Weights of a small audio captioner.
Model: encoder activation relu, decoder norm layernorm.
Rows from block 3 of the audio encoder of a small audio captioner, named by matrix and row number. Rows with one number belong to one channel. Each number is 50 + 10 x the weight over its row's rms, rounded and kept within 0 to 99. All counts start at 0. After the name is the row's rms in percent of the matrix's.
After each channel's rows are labels from the 100 clips, of 14976, where the channel reaches its highest value: "strongest on" is what is common among them; "peak on" is the class under the peak. Only what is clearly more common there than usual is listed. The data: synthesized solo parts of chorales (CocoChorales). In brackets: how many of the 100.
# conv1: bottleneck pointwise conv (encoder.blocks.3.conv1.weight, 128x176x1x1, standardized in use), inputs 0-87
# conv2: growth 3x3 conv (encoder.blocks.3.conv2.weight, 32x128x3x3, standardized in use, transposed, each kernel summed), outputs 0-31

conv1.10 100:50 57 42 66 50 50 50 57 50 50 64 35 57 40 60 27 40 65 50 31 32 50 44 60 50 47 49 50 58 50 34 63 50 50 50 41 58 72 50 52 50 50 48 50 54 62 50 73 57 58 50 50 24 50 55 47 62 64 63 56 51 50 39 50 60 50 60 41 34 42 57 36 48 40 50 61 49 45 64 50 20 61 56 59 50 47 59 43
conv2.10 082:43 68 42 49 60 47 47 45 62 61 52 55 59 55 67 41 67 59 47 47 57 50 50 33 71 56 45 56 56 67 61 61
strongest on: note E4 (61); clarinet (46)
peak on: silence (86)

conv1.46 089:50 44 50 60 50 64 53 43 50 50 50 50 63 50 28 69 40 78 61 50 50 50 43 38 62 59 50 45 55 53 71 23 50 31 50 41 40 50 50 62 50 50 35 29 50 44 46 50 68 51 50 50 68 73 50 50 50 53 50 53 32 41 57 58 52 68 36 67 50 43 44 50 52 55 70 34 52 56 42 66 50 50 47 44 56 50 57 36
conv2.46 131:51 44 20 55 43 46 56 47 49 48 57 35 72 50 56 52 47 26 55 49 63 57 58 46 61 59 53 55 44 52 61 47
strongest on: note G5 (44); flute (35); note D#5 (32)
peak on: silence (97)

conv1.81 102:56 58 37 50 42 46 39 71 50 56 58 50 66 46 57 41 45 62 32 50 20 28 45 45 60 48 47 51 50 54 61 53 65 50 27 53 41 52 52 50 42 66 36 54 50 50 51 50 31 58 76 54 50 56 50 50 55 45 50 49 50 44 36 46 65 48 50 47 63 83 50 49 48 45 45 48 53 32 55 50 50 57 50 50 44 60 50 45
conv2.81 088:64 52 64 58 50 62 38 67 47 52 46 54 63 37 61 46 66 59 37 43 50 55 38 49 55 35 53 62 40 52 65 37
strongest on: horn (60); note C#5 (53)
peak on: silence (92)

conv1.56 095:50 54 34 61 53 60 46 50 50 50 40 67 40 55 39 50 43 50 53 50 55 43 32 51 32 50 50 87 39 43 54 37 50 48 48 65 50 55 50 61 50 62 50 47 56 55 50 54 58 32 50 50 50 43 55 56 45 61 45 43 49 60 37 50 50 55 19 50 32 66 49 56 43 57 66 45 43 68 21 72 50 45 50 39 50 31 43 40
conv2.56 130:63 43 30 39 52 61 62 40 50 60 49 44 54 46 48 57 63 44 51 34 36 46 52 36 39 51 55 40 45 63 74 47
strongest on: note D#5 (76); flute (41)
peak on: silence (86)

conv1.12 105:50 50 50 39 33 50 44 50 66 50 97 53 43 54 33 49 41 32 60 43 35 42 52 34 26 50 40 50 50 37 73 41 50 50 45 50 39 50 45 50 39 54 50 69 50 50 59 81 31 71 40 50 50 55 49 50 44 50 41 50 50 50 50 37 53 35 50 26 41 42 66 68 42 31 49 54 59 36 56 38 59 50 52 63 55 50 42 38
conv2.12 124:67 46 53 48 52 40 61 29 58 49 44 50 72 57 47 40 48 54 39 35 42 50 52 46 36 70 43 43 49 61 61 54
strongest on: note D3 (74); bassoon (50); note A3 (46)
peak on: silence (87)

conv1.94 094:45 27 50 56 37 43 37 49 50 50 50 52 34 40 34 50 43 42 50 50 50 39 37 59 54 45 42 37 47 50 59 51 50 51 50 41 52 64 44 50 64 32 62 50 53 58 39 43 45 64 50 50 45 69 55 62 50 41 50 48 38 42 65 33 47 70 64 50 50 63 38 50 50 50 50 52 60 48 32 50 50 50 36 60 35 54 50 50
conv2.94 121:10 53 51 53 42 42 54 57 47 37 37 48 47 49 42 46 42 54 32 46 57 52 53 60 43 43 56 58 38 54 51 49
strongest on: note F4 (34); tuba (29)
peak on: silence (54)

conv1.62 092:67 62 58 65 53 53 54 50 44 50 50 50 35 49 51 50 36 50 50 50 52 37 44 52 50 42 39 50 59 62 72 50 53 23 50 29 39 52 50 50 52 55 47 67 43 50 29 43 50 44 65 69 39 50 39 50 37 56 46 50 66 80 46 50 42 36 47 55 43 29 55 42 42 50 50 34 50 62 50 56 58 25 50 45 38 40 51 47
conv2.62 098:74 48 38 33 53 54 45 50 56 41 56 49 48 34 37 41 43 34 63 40 50 44 65 33 53 53 57 46 40 60 50 59
strongest on: tuba (27)
peak on: silence (59)

conv1.120 095:45 65 50 39 53 52 55 50 50 44 46 54 40 51 50 35 52 58 50 50 40 50 58 44 50 73 50 49 50 43 58 21 72 50 57 50 25 60 57 37 50 50 68 50 32 66 37 33 61 50 49 50 50 50 38 66 50 42 35 42 67 57 55 72 52 48 66 54 67 50 50 36 62 50 61 33 50 38 59 60 22 46 29 50 50 42 28 50
conv2.120 088:56 33 51 34 42 45 53 43 54 23 45 53 46 33 26 40 48 45 43 63 36 46 43 51 60 46 50 50 54 47 53 55
strongest on: tuba (32); note F#3 (25); note E4 (25)
peak on: silence (51)

conv1.82 098:50 32 50 68 50 45 48 44 45 47 43 49 66 31 30 57 50 60 58 42 51 54 36 48 50 66 50 47 40 68 51 31 46 50 50 50 50 48 33 51 58 50 36 37 50 50 66 50 71 50 45 66 46 50 45 73 47 50 57 50 46 50 50 65 51 33 58 37 51 51 50 45 49 27 45 54 38 50 36 49 39 50 47 83 50 43 26 53
conv2.82 116:58 63 41 65 43 53 66 55 56 52 53 66 49 57 55 62 62 49 70 67 60 66 35 57 58 56 54 39 54 56 56 47
strongest on: note G3 (34); cello (33); note A#3 (33)
peak on: silence (84)

conv1.50 090:40 50 61 54 50 50 49 52 50 48 38 56 50 36 59 35 62 60 50 50 51 66 37 53 24 60 49 50 50 50 35 50 43 50 50 50 39 50 32 50 39 38 50 55 50 50 54 30 50 71 50 50 50 70 54 50 50 46 79 50 50 52 72 40 50 50 57 64 70 50 61 42 28 41 31 50 52 50 41 64 34 45 50 61 34 49 45 52
conv2.50 105:56 43 53 20 49 47 36 54 49 50 63 60 59 51 49 46 41 74 51 33 52 42 56 53 46 47 51 57 47 54 70 41
strongest on: flute (43); note G#5 (38)
peak on: silence (98)

conv1.101 097:35 47 58 44 46 46 58 63 50 50 50 55 50 50 50 59 64 71 50 50 52 67 49 59 36 54 50 50 50 50 43 50 50 48 76 50 43 48 32 52 45 50 86 44 44 53 36 35 48 49 50 50 51 43 28 56 50 59 46 70 60 50 50 41 64 45 50 50 50 65 50 50 67 50 45 45 61 22 43 40 43 54 45 50 50 31 45 50
conv2.101 101:42 27 56 52 63 46 38 49 50 56 49 52 77 44 48 41 51 31 36 51 55 46 37 34 47 54 39 48 50 56 38 49
strongest on: note E4 (51); clarinet (28)
peak on: silence (73)

conv1.28 108:64 55 42 50 54 63 57 42 50 63 50 39 34 54 54 50 51 70 52 50 55 51 50 76 37 45 42 54 50 50 65 35 50 37 54 50 66 37 39 71 64 50 55 62 38 50 50 50 36 61 60 57 49 53 61 50 43 62 59 65 63 45 50 55 75 52 45 57 50 50 50 50 40 49 50 42 50 52 54 55 42 52 29 45 52 27 44 46
conv2.28 085:71 45 39 37 64 66 62 37 42 50 37 62 48 46 59 51 36 53 62 62 32 47 57 60 47 54 47 60 45 43 50 47
strongest on: horn (40); note A4 (31)
peak on: silence (94)

conv1.80 097:46 69 46 50 60 63 43 50 50 50 50 50 50 31 54 46 52 65 54 61 50 54 44 36 48 50 40 61 47 50 50 21 53 56 63 50 50 50 50 50 50 42 43 50 35 66 37 50 64 50 44 50 50 50 64 81 34 68 55 59 50 50 46 44 37 50 50 73 59 50 50 50 64 39 38 22 44 39 53 43 71 42 56 53 53 56 39 50
conv2.80 078:65 56 26 47 50 60 64 66 54 58 55 54 48 36 54 63 65 55 48 39 43 69 35 50 53 50 55 53 49 42 56 38
strongest on: note A#4 (72); oboe (26)
peak on: silence (85)

conv1.107 109:64 32 53 50 50 39 63 60 50 62 41 37 30 50 49 50 44 31 60 39 34 40 42 50 42 45 68 66 32 44 34 55 44 50 50 50 37 40 50 50 44 38 50 50 69 42 43 37 42 64 52 40 33 39 50 40 50 56 48 64 50 50 44 48 50 49 34 65 41 55 36 54 64 47 50 51 45 42 50 50 65 50 65 50 82 67 50 46
conv2.107 100:41 37 41 42 37 45 24 47 55 36 54 60 44 39 34 30 55 59 54 57 60 46 56 50 46 47 32 46 51 52 53 55
strongest on: note E4 (39); note F#4 (35); trombone (29)
peak on: silence (81)

conv1.32 101:59 50 60 60 50 31 58 60 77 50 52 57 50 64 48 50 70 50 56 42 50 50 50 50 43 50 50 42 50 65 39 53 55 50 36 69 50 64 49 39 35 52 45 49 55 63 50 41 54 38 50 60 45 51 47 80 47 50 50 47 50 33 57 50 60 50 72 50 54 50 43 71 25 63 50 50 50 50 42 58 50 42 59 38 50 42 69 43
conv2.32 092:59 57 60 55 46 56 64 40 37 55 61 58 56 53 45 57 49 44 66 27 61 60 57 64 56 39 66 51 57 57 67 43
strongest on: horn (39); note A#4 (35)
peak on: silence (74)

conv1.66 095:39 69 46 50 50 36 50 48 50 58 64 59 60 40 35 50 50 50 52 64 50 58 50 53 56 67 64 44 31 44 57 36 48 38 50 57 49 51 31 37 50 24 45 50 39 58 51 49 50 50 53 59 49 38 49 39 61 50 61 50 46 66 44 14 57 48 39 63 40 58 50 39 51 42 50 50 38 75 48 60 50 64 66 50 42 50 50 68
conv2.66 076:57 48 50 56 74 38 51 58 56 52 62 81 57 35 61 50 55 51 51 56 58 48 63 66 44 57 39 52 48 52 53 56
strongest on: note D#5 (42)
peak on: silence (100)

conv1.1 110:62 42 63 61 74 51 50 50 64 49 68 50 50 48 40 72 50 50 60 48 50 32 50 50 45 30 50 37 58 50 53 35 40 27 40 50 53 49 50 55 51 50 48 42 35 56 52 42 50 50 65 50 50 46 60 44 64 51 50 49 45 50 33 23 50 46 45 50 26 50 59 62 50 47 50 53 55 41 53 47 68 50 42 42 50 50 50 41
conv2.1 104:54 37 44 43 36 48 55 16 50 51 48 51 50 56 51 36 44 43 52 28 33 46 53 36 43 52 41 59 49 50 45 49
strongest on: note G#3 (55); cello (36)
peak on: silence (80)

conv1.83 109:69 66 50 75 55 81 38 50 50 47 37 56 58 50 34 46 42 62 42 50 39 54 46 56 50 50 29 25 69 54 39 56 50 50 35 73 48 61 50 37 45 41 61 66 50 41 50 42 48 50 43 50 50 44 50 50 41 50 48 50 50 44 54 50 50 45 50 50 50 55 34 56 46 36 50 50 50 50 50 51 26 48 50 73 50 50 35 61
conv2.83 116:52 27 47 43 50 52 41 51 58 41 50 47 29 45 37 37 61 69 41 50 43 53 59 61 43 54 42 40 44 61 68 45
strongest on: cello (26)
peak on: silence (46)

conv1.78 105:61 50 72 50 55 49 40 31 44 27 50 50 36 57 74 45 40 59 50 51 61 37 52 50 54 47 61 53 63 50 33 61 53 62 50 50 54 61 50 54 44 35 50 50 35 42 43 56 30 35 53 55 23 49 48 50 46 69 50 50 50 42 61 66 59 50 50 55 45 41 55 50 50 50 50 44 50 58 70 31 53 58 54 50 60 62 50 36
conv2.78 073:52 33 28 38 52 48 50 67 60 54 62 52 53 30 44 41 58 50 54 63 46 57 57 45 59 67 48 60 49 66 50 42
strongest on: note C5 (54); horn (46)
peak on: silence (77)

conv1.40 092:50 62 40 46 74 52 50 50 67 61 61 34 64 61 30 50 56 81 27 47 51 50 60 36 40 47 32 43 50 50 44 65 50 59 40 47 62 50 50 42 53 50 49 50 50 50 48 44 31 45 61 58 44 56 50 44 50 50 62 58 54 63 57 50 43 42 68 50 53 59 40 50 44 39 35 50 50 53 50 38 55 41 57 43 34 50 63 50
conv2.40 107:56 44 44 46 44 48 65 40 52 38 37 59 51 48 48 53 36 48 34 32 54 39 65 33 40 67 52 50 45 34 37 56
strongest on: clarinet (44); note D#4 (29)
peak on: silence (80)