python train.py --dataset="synthesized solo parts of chorales (CocoChorales)" --train_examples=39062 --n_mels=64 --vocab_size=56 --encoder_arch="densenet" --encoder_depths=[5, 5, 15, 5] --encoder_kernel_size=3 --decoder_width=256 --decoder_fused_qkv=false --decoder_positions="rope" --magnitude_pruning=0.3
Rows from block 4 of the text decoder of a small audio captioner, named by matrix and row number. Rows with one number belong to one neuron. Each number is 128 + 24 x the weight over its row's rms, rounded and kept within 0 to 255. All counts start at 0. Numbers have three digits each.
After each neuron's rows are labels from the 100 texts, of 14976, where the neuron reaches its highest value: "fires on" is the input token at the peak. Only what is clearly more common there than usual is listed. The data: synthesized solo parts of chorales (CocoChorales). In brackets: how many of the 100.
# fc1: MLP up (decoder.blocks.4.mlp.fc1.weight, 1024x256), inputs 0-85
# fc2: MLP down (decoder.blocks.4.mlp.fc2.weight, 256x1024, transposed), outputs 0-85

fc1.417:078114132128161128149130112094128151128128124128128094125153133122128140128105128128143090096147133133072176099113124128128113121128099150170089140106197107128107136153128128128128138147079136089128128131128090121146101178123110109128128145121127083098123080
fc2.417:094128115116128155188098121128116128128078093133128181128128128128147147100110118102093148128128160180146128128151123128085114128123121128102130074178128103116128139128126101146139128128128157157130115208099144127126132128094128134128146128152111128068088099
fires on: "a3" (30); "e4" (27); "e5" (16); "3" (8)

fc1.458:128188120128124106128128139138149111093157086128123094127170152128099128119124178159149128143132123128109164130128128114128128117127140115128163134126154128115128096171127128090083094128105142136128123196128086128092100151128128128138128108111128128120128132
fc2.458:155102128145111132128121128064136084120108128079083128166149092160131107168136096128128125130169134166128092124139128154124115173115146150172172119109164126128161128160128135107125128134071128140109160123128097135151130070178128079137118112128122128128128105
fires on: "a3" (92)

fc1.488:148164158065077205114098120103097128124062116128133128168123165134155138094143092109128109128120117128116148134089116128128128153134152148114133144128125107108128154128160182092128133174110128134103148106128191151128164148148128143115128179128128128090137128
fc2.488:103117094148135113128128140128172128128128128128115128128128128145128111127148133128107128136153066128128091094155128070124128111134128113165199155144128128115128150128097128198171128140163128088128092121128161128147106108150109128122118154087128135128111128
fires on: "double" (100)

fc1.118:128128156128128099107125128172142128128128168166128142128112102128128128167117110120102108084120128128119128101128128175128139094157159113100109110128094116152129153107145128170081099130087152124171088128128112128108136164094087142176106130150115117101132144
fc2.118:169128163100116128100128110099118128126093096144096128148082124125145123128122128121105131128095128116128157170128168128155136142159147126128128133105128128128128130128117164128128128128150121161129167169041090128128152126128102141107161119128120090175128109
fires on: "c" (100)

fc1.431:066128100131128104152128128128142160130109155128135142128161128128157115091134128126128090129111141128128137144128192128148128128152128144128128088168128128121164087189128128161128075128086128100128128128128102172087128149144170128079128141152128069128128170
fc2.431:196128128153128128128115136117091114141128099175109114137128114107128105098184108135132128145115128120119128105137128117148116151149152106131114151103142128146128124128155172128128162128166128160084164128206193159128117149114143128182103109160148128128128083
fires on: "a3" (18); "e4" (18); "a4" (14); "c4" (14)

fc1.192:159128083128125128128148120119153074140118137123108128100089110064129128142141117128162154128141128092137126095128107163136134131144128101128148110128128102128149128194109106120117128128156163128129128089162100113128128128128106109132191102170167128128091128
fc2.192:128162114128128100083144142149092167151164142128188128114128128166128118128131128128112129155110128142128206128128101140124165124128150164110098101128132128129128082128129128127128160129128141128122151144115127146110128145128107128128059127085128128129130140
fires on: "3" (50); "4" (50)

fc1.398:128128128128107128073128128128128157128093106175128143128173079141124128119128128174139128123128139128126145145118118061128140161128116073163133128084119111072160115084128113128106099136097128140114146128128128117128109173121165118164107167132128128128128128
fc2.398:128128124079101140174076092128113155128195157105110128105149130135128128151128110116108128170091083100123128120153098147128135084128087136094128132128062128128148175128128114128105146128128104146145087077123128150158135157128132154119160128085099179157118096
fires on: "double" (94)

fc1.549:122128128128132113144128122181128128127128077111150128092128113128150171084128128128128119132163128128098128147150128114128089128128125118072118060128111133128123118144128128128130156138141134121128128082120128110110128104173107161138130128172087173108111111
fc2.549:124128160128135173124128128128148183128128150128128156114137064128128143167107156094110129083105122133150128086165128155128136128128124128128128096160113096109104136156161137117156143088128128099128128103107128103128128116160183128127133078110168092102095128
fires on: "e5" (26); "5" (15); "a4" (12); "f4" (10)

fc1.531:115128124128117187128124133101128140137135130095138128128128097168113146110128142128134101141111128117128128123076122115128121104117152164157115068119122128163151159082120098074091146106128103162131105179113154137128139163174141132131113121124177100168103084
fc2.531:129119138123158128138098096138128190091083145154113128089089098073127128128110095142103141128134128176161055090062128162128088128128128120160162171083140163114115128152107162145163139144128177128128145128149128128116110097143151128079138128128049128128141128
fires on: "3" (35); "b3" (32); "e5" (29)

fc1.238:125128138128128117141173128128128128198165144101182145128128158073154128137140128118133128124169103128161149128114087125128128104128128122143128161117128128092128128128138128128113164076136128128143178128170150079100118130152103085128149138128096171097084145
fc2.238:128127128133116128114145111101099102128124128108154128128099118152128128128115125128163131163164128087128128128128128114139148155119128154064088173128201143185128117117160110128118128150127164128128111179128066164154128128092156128128070144090108128176151092
fires on: "a3" (54); "a4" (17); "e3" (13)

fc1.275:101155140099102145128154138095162168110094139128128130128120117128138128118128074128147098173094112091121096098131168136149106099099067144128128128097128118124128134188122089128117104136128155133128173128128106145080140128128101183117155128123164112063144160
fc2.275:157128128122128137121117139128089128128142128160108083154157128128100128128084103128160128081177128122128132128104108098088110147156128128139128182168083078128161138124146143107128115108154128090142109160139128146170078169108162099168128128099127110062126128
fires on: "c" (59); "#" (35)

fc1.141:111123060150128128128128129114115128140128161128128169136128119065128128128128139137142106162072095117161128097128106128120156177146102154157153128144150128115115129120088182136128128126172107128157146128166150192128183128157127128101129128128092106152096148
fc2.141:104185128155118154156128114128090082163099148179128139071178156167128102124128097090142080105128093128117128172122158128094128128098128121150145128124128154128165128128177128128128169128120168139108141128096128069107128078128121128120128157128128114102099087
fires on: "c" (89); "a" (10)

fc1.387:146133128116171098128128154128164122128112086109128128136161081112177106091140136169128143128090118128138131080136111101128128149104115071123111128170128085128128128128131084112134128245128128113128128128118128146133128128107128131134154140131128128153086100
fc2.387:171128115128092128128107174128128211107152128128127134129114165113128136143178095126139203128090156102061128114165128166128148148112128140128112128108170163128128128146154129146141128102128128093128146139113175128168141143107128087143117086165101110128118149
fires on: "a3" (55); "a4" (28); "f5" (10)

fc1.347:101085131149162128128130128128164193128128105128128132147122086128117109114128128144139148145104168133152128103138135128067128099131128134176068114140117170128133157140070116150103128157128126074106125121087128161139128121128128128128128155128171120128128110
fc2.347:128128128128082128105134139128129100128156138095128128128128158119145149090095121143128095108129089139125107128096128166151112108150128128109161177128157122128128120147175088103114120150128128200145123175144116143128156128075115128128128182150115131097110128
fires on: "3" (58); "g" (13)

fc1.55:130101111167128128145139184105128174128128084128196128128078107072115128125074128128128104128128082155149086151128128128128128122128142164151122158128146123110128131128099128128128159128140128101128163138128108150128128161128128142136119128128128128157128128
fc2.55:068128128128128105120128128108151059068166165127119128124155128125156175128149151128128169156110166081128128144128128162128128128074128091130128121128128080128154185079184110125115152138107095111111091128118138128137137128128128141171128125128127128126112128
fires on: "3" (36); "g" (28); "4" (18); "d3" (14)

fc1.131:144080114164129128128125128128162117144193171157128128228128071095156125145147140119128128141125170116113128128129167163089083128122120069132128128128104128128128178120152128128125161128168107143094128128136133128119128099152173146133106104100145162127128116
fc2.131:128128128147118119141131146151086169110093132118128158128145104115118138115171128128128164148117096165125170128108128128199128128108090173147140164137163146121128140131142139128137128138128128128140150127169169128150125143128128106128128128135119128128180127
fires on: "e5" (25); "3" (19); "a3" (12); "e4" (12)

fc1.326:128128128132148128128128160158128126110100144130128128169174128128083115120128139151100126088151107128111128133108150128128112134128086090128128157122121127154128104111106106128054113143149184118137078102128128111128164184128130088128123152128128098144111084
fc2.326:128156114126140128128128119176111128101192164112128149128128144156156148125169128092168145134159115128162128166095128122123164128132154188100128108129128128148128128167109102136128128079128128146089128164150091128111054100086084100166168128132104128128169135
fires on: "3" (43); "d" (31); "4" (22)

fc1.181:128171136147145130151166128128136128155137143125155126135128128127106128128128128128151078128163128145147106092128157130138112128128128123128128143150137161117091128170128126128143128181108128065128144065128135115128152128127128171163129128137039131116128128
fc2.181:128092146111109135074128128128109110110112118171128130128128155104105085097119105126081171153133076112128128101128126117143110128096175128163138064143127128128169094102128091128128118107145128128107139141146128128139167114128128123128128105140129128194057128
fires on: "double" (47); "4" (37); "3" (15)

fc1.239:191128128167151134128153166118130128092117113129102118128147128170112178128115152147075141128095089102114128125148091099108155101128148128116128128072154128128128144108128152150121130126106128164134128128128110128128128162177141156128102092145128140128069123
fc2.239:128128128099174074128125123106122131121190104128142128106128128128128165128128104108128122147101128079144128140100128128118137153140155140158128132136087111125128098085125064117128121121128128128077086128151128128180060128110108077147128112058106194128128137
fires on: "e5" (37); ":" (35); "e3" (8)

fc1.657:147122128073105090110162089128128071134128122128128153157093118139118145156128096138122100129159128111172054128075094147123128153090079128174163128120128109168123139117128095128124145111139100121128136128138089125128079112128163106158139084143177128128122107
fc2.657:094105128172180128112128128128124110101128070157086128172128128138156121104164157147148180134128143159110170158161127111085129098161174161107147097126152157097102139142105127140128118128128128133128083105128132128128128150101113165096137156166105133078140103
fires on: "c" (40)

fc1.399:128155128128128158141093107102148122100128105131119128128162128098128128128114169101089145128128137128120128128118134128108112084125128128119113109128088134128164128128128149128117128147150128114128115094130164128157128126128128128128128128135128128149107157
fc2.399:154142128141123167152108156121126128128083128128128128099084157128128122145172139128128128122148110128116082128128143096128157128100128128165152145136115147119114107113180115102122128128128139122148128103141146112128128128126093128113153104130193147143185128
fires on: "double" (97)

fc1.647:124105108128103128128110128172150172111175130095106142107099100128154128128171148107128127100119091128162119127123122143104141128124125090111102166114136111128078138128128154128128111103172142102128097155128112163111166128179110105128131128091152148102128125
fc2.647:128146128128137149149133128115102128128115180114128097140128145128128127131069128128128168128166163154130116118090145116128128154185129138106128110128128109114128077109106086128128159128135163073159149116102138133128104175128128164117133128128128115128128128
fires on: "c5" (28); "e4" (14); "4" (13); "e5" (9)

fc1.41:128070151095128123128128141098128128125148172126143106171161135102106140148085128104128135080115128104128108141138128121151135128128164077128155092128128128115133186117170138128128166110139104121130128112112130119144068156142088128153128128132125108162113128
fc2.41:128108154098155140129144128128128144164128128167128138116104128121152136118107128152128141128113076128156128169094141092096160107114120152162121114128128139156150157128128152128128158108103128203152128099128147126075147128156128107128128128128153150146128128
fires on: "c" (99)

fc1.552:100128128128128128073128119128149186128128135162168128128133128128128114101094158162128152128128171149146128113123111096124142176128171128064145110128128094100128103126111151168128128082128128125138128102116199124132144128108098112128128149126128171128134128
fc2.552:161137167117128167135117097088158137152128128151132128101128091169149128110136152128146163128129128095103151097128131117131140162163125127128128101128128096116128128108104098084128128123128099113117167128115106121137109128142115128114145128128098167168128128
fires on: "double" (100)

fc1.117:116098130128128075128145148160140152145128157128111122128176128092128128162126149104128089157129144127148128128128097154128109128128165094111120105128160087125128167147149170108169120136144147128092151148132119107128149155167115119128175111120105128122128111
fc2.117:090104142133154134103128154128106128128134131151126156093120133125128139108153152147146128094128128128113134165128149162119144156145117124128172086128094164154111121128065104144122115084092128110133116128128125124128128088123128131105128119187128153126135129
fires on: "a3" (25); "5" (23)

fc1.51:166122128138138121137153104146139110116146124128087105128128128159110081121131128128155093155128139100145092155128128158129128089105128095119128136098090110128128170146150151141171128095155154165128109111117128128095128128107102128092158128100128128150092106
fc2.51:153111128128124076081113128099111128167098152128141111154139128112143144113128139104125147137123128161130105141128128137166115128184135145128099151126146128167101128105080128104123128161127151166132121128148128132093128112162128070128116101112109179106124144
fires on: "e5" (58); "3" (29)

fc1.246:139105128098112128136104144170104128128128147145150128127128072119124149109151128128110128062128087165176128128128128128128144096076183150128187173128126159086128120148128128151128089172135128090178124149107161138128128157176148125128134142121155161076151128
fc2.246:078128120148142128133128128128157137128128129128092101139123161112128128077150097099128128113135121118090128140104116088060116128148135128129115084128150119129128114128117151128085172160137147132062135128156112117129125128128091128123113128128128132114160128
fires on: "c5" (37); "c4" (29); "5" (10); "b3" (7)

fc1.232:140146128117187128117155128158164128105106130050128109117128128133128163128147128128128128128084174137128128116088163163117161097182128169153116137123128128183129181145104134080122108140145123128129126166119086108128079128189114096108188133161142128099143086
fc2.232:086093104117128078154077128139128134152121170162163118157131128140143136128137140128104117119115107148109145128128092125128141128134127121105083127146154128121176107145113180137149145118131153096154130156154136128128128126130174146128105135091128162171128134
fires on: "3" (57); "e5" (24); "b2" (18)

fc1.185:157142117106157128088160128128122128128141128102113141113126094128128124119134108164133128134104165079128116128127128152176087112202102145090161126108117094136128097128128128134127128107090149128185082133150099135106128079164090128128120128128128098108128154
fc2.185:089128128128130089140095139128161152120114103148128128128138128128142148128162109128128128121103131193128128173163140119136141155087128158152128165142128128128141150153135126128128144137128120175113163145099128112128137150117159128170167120088124127138128086
fires on: "c5" (34); "c4" (25); "g5" (14); "b3" (14)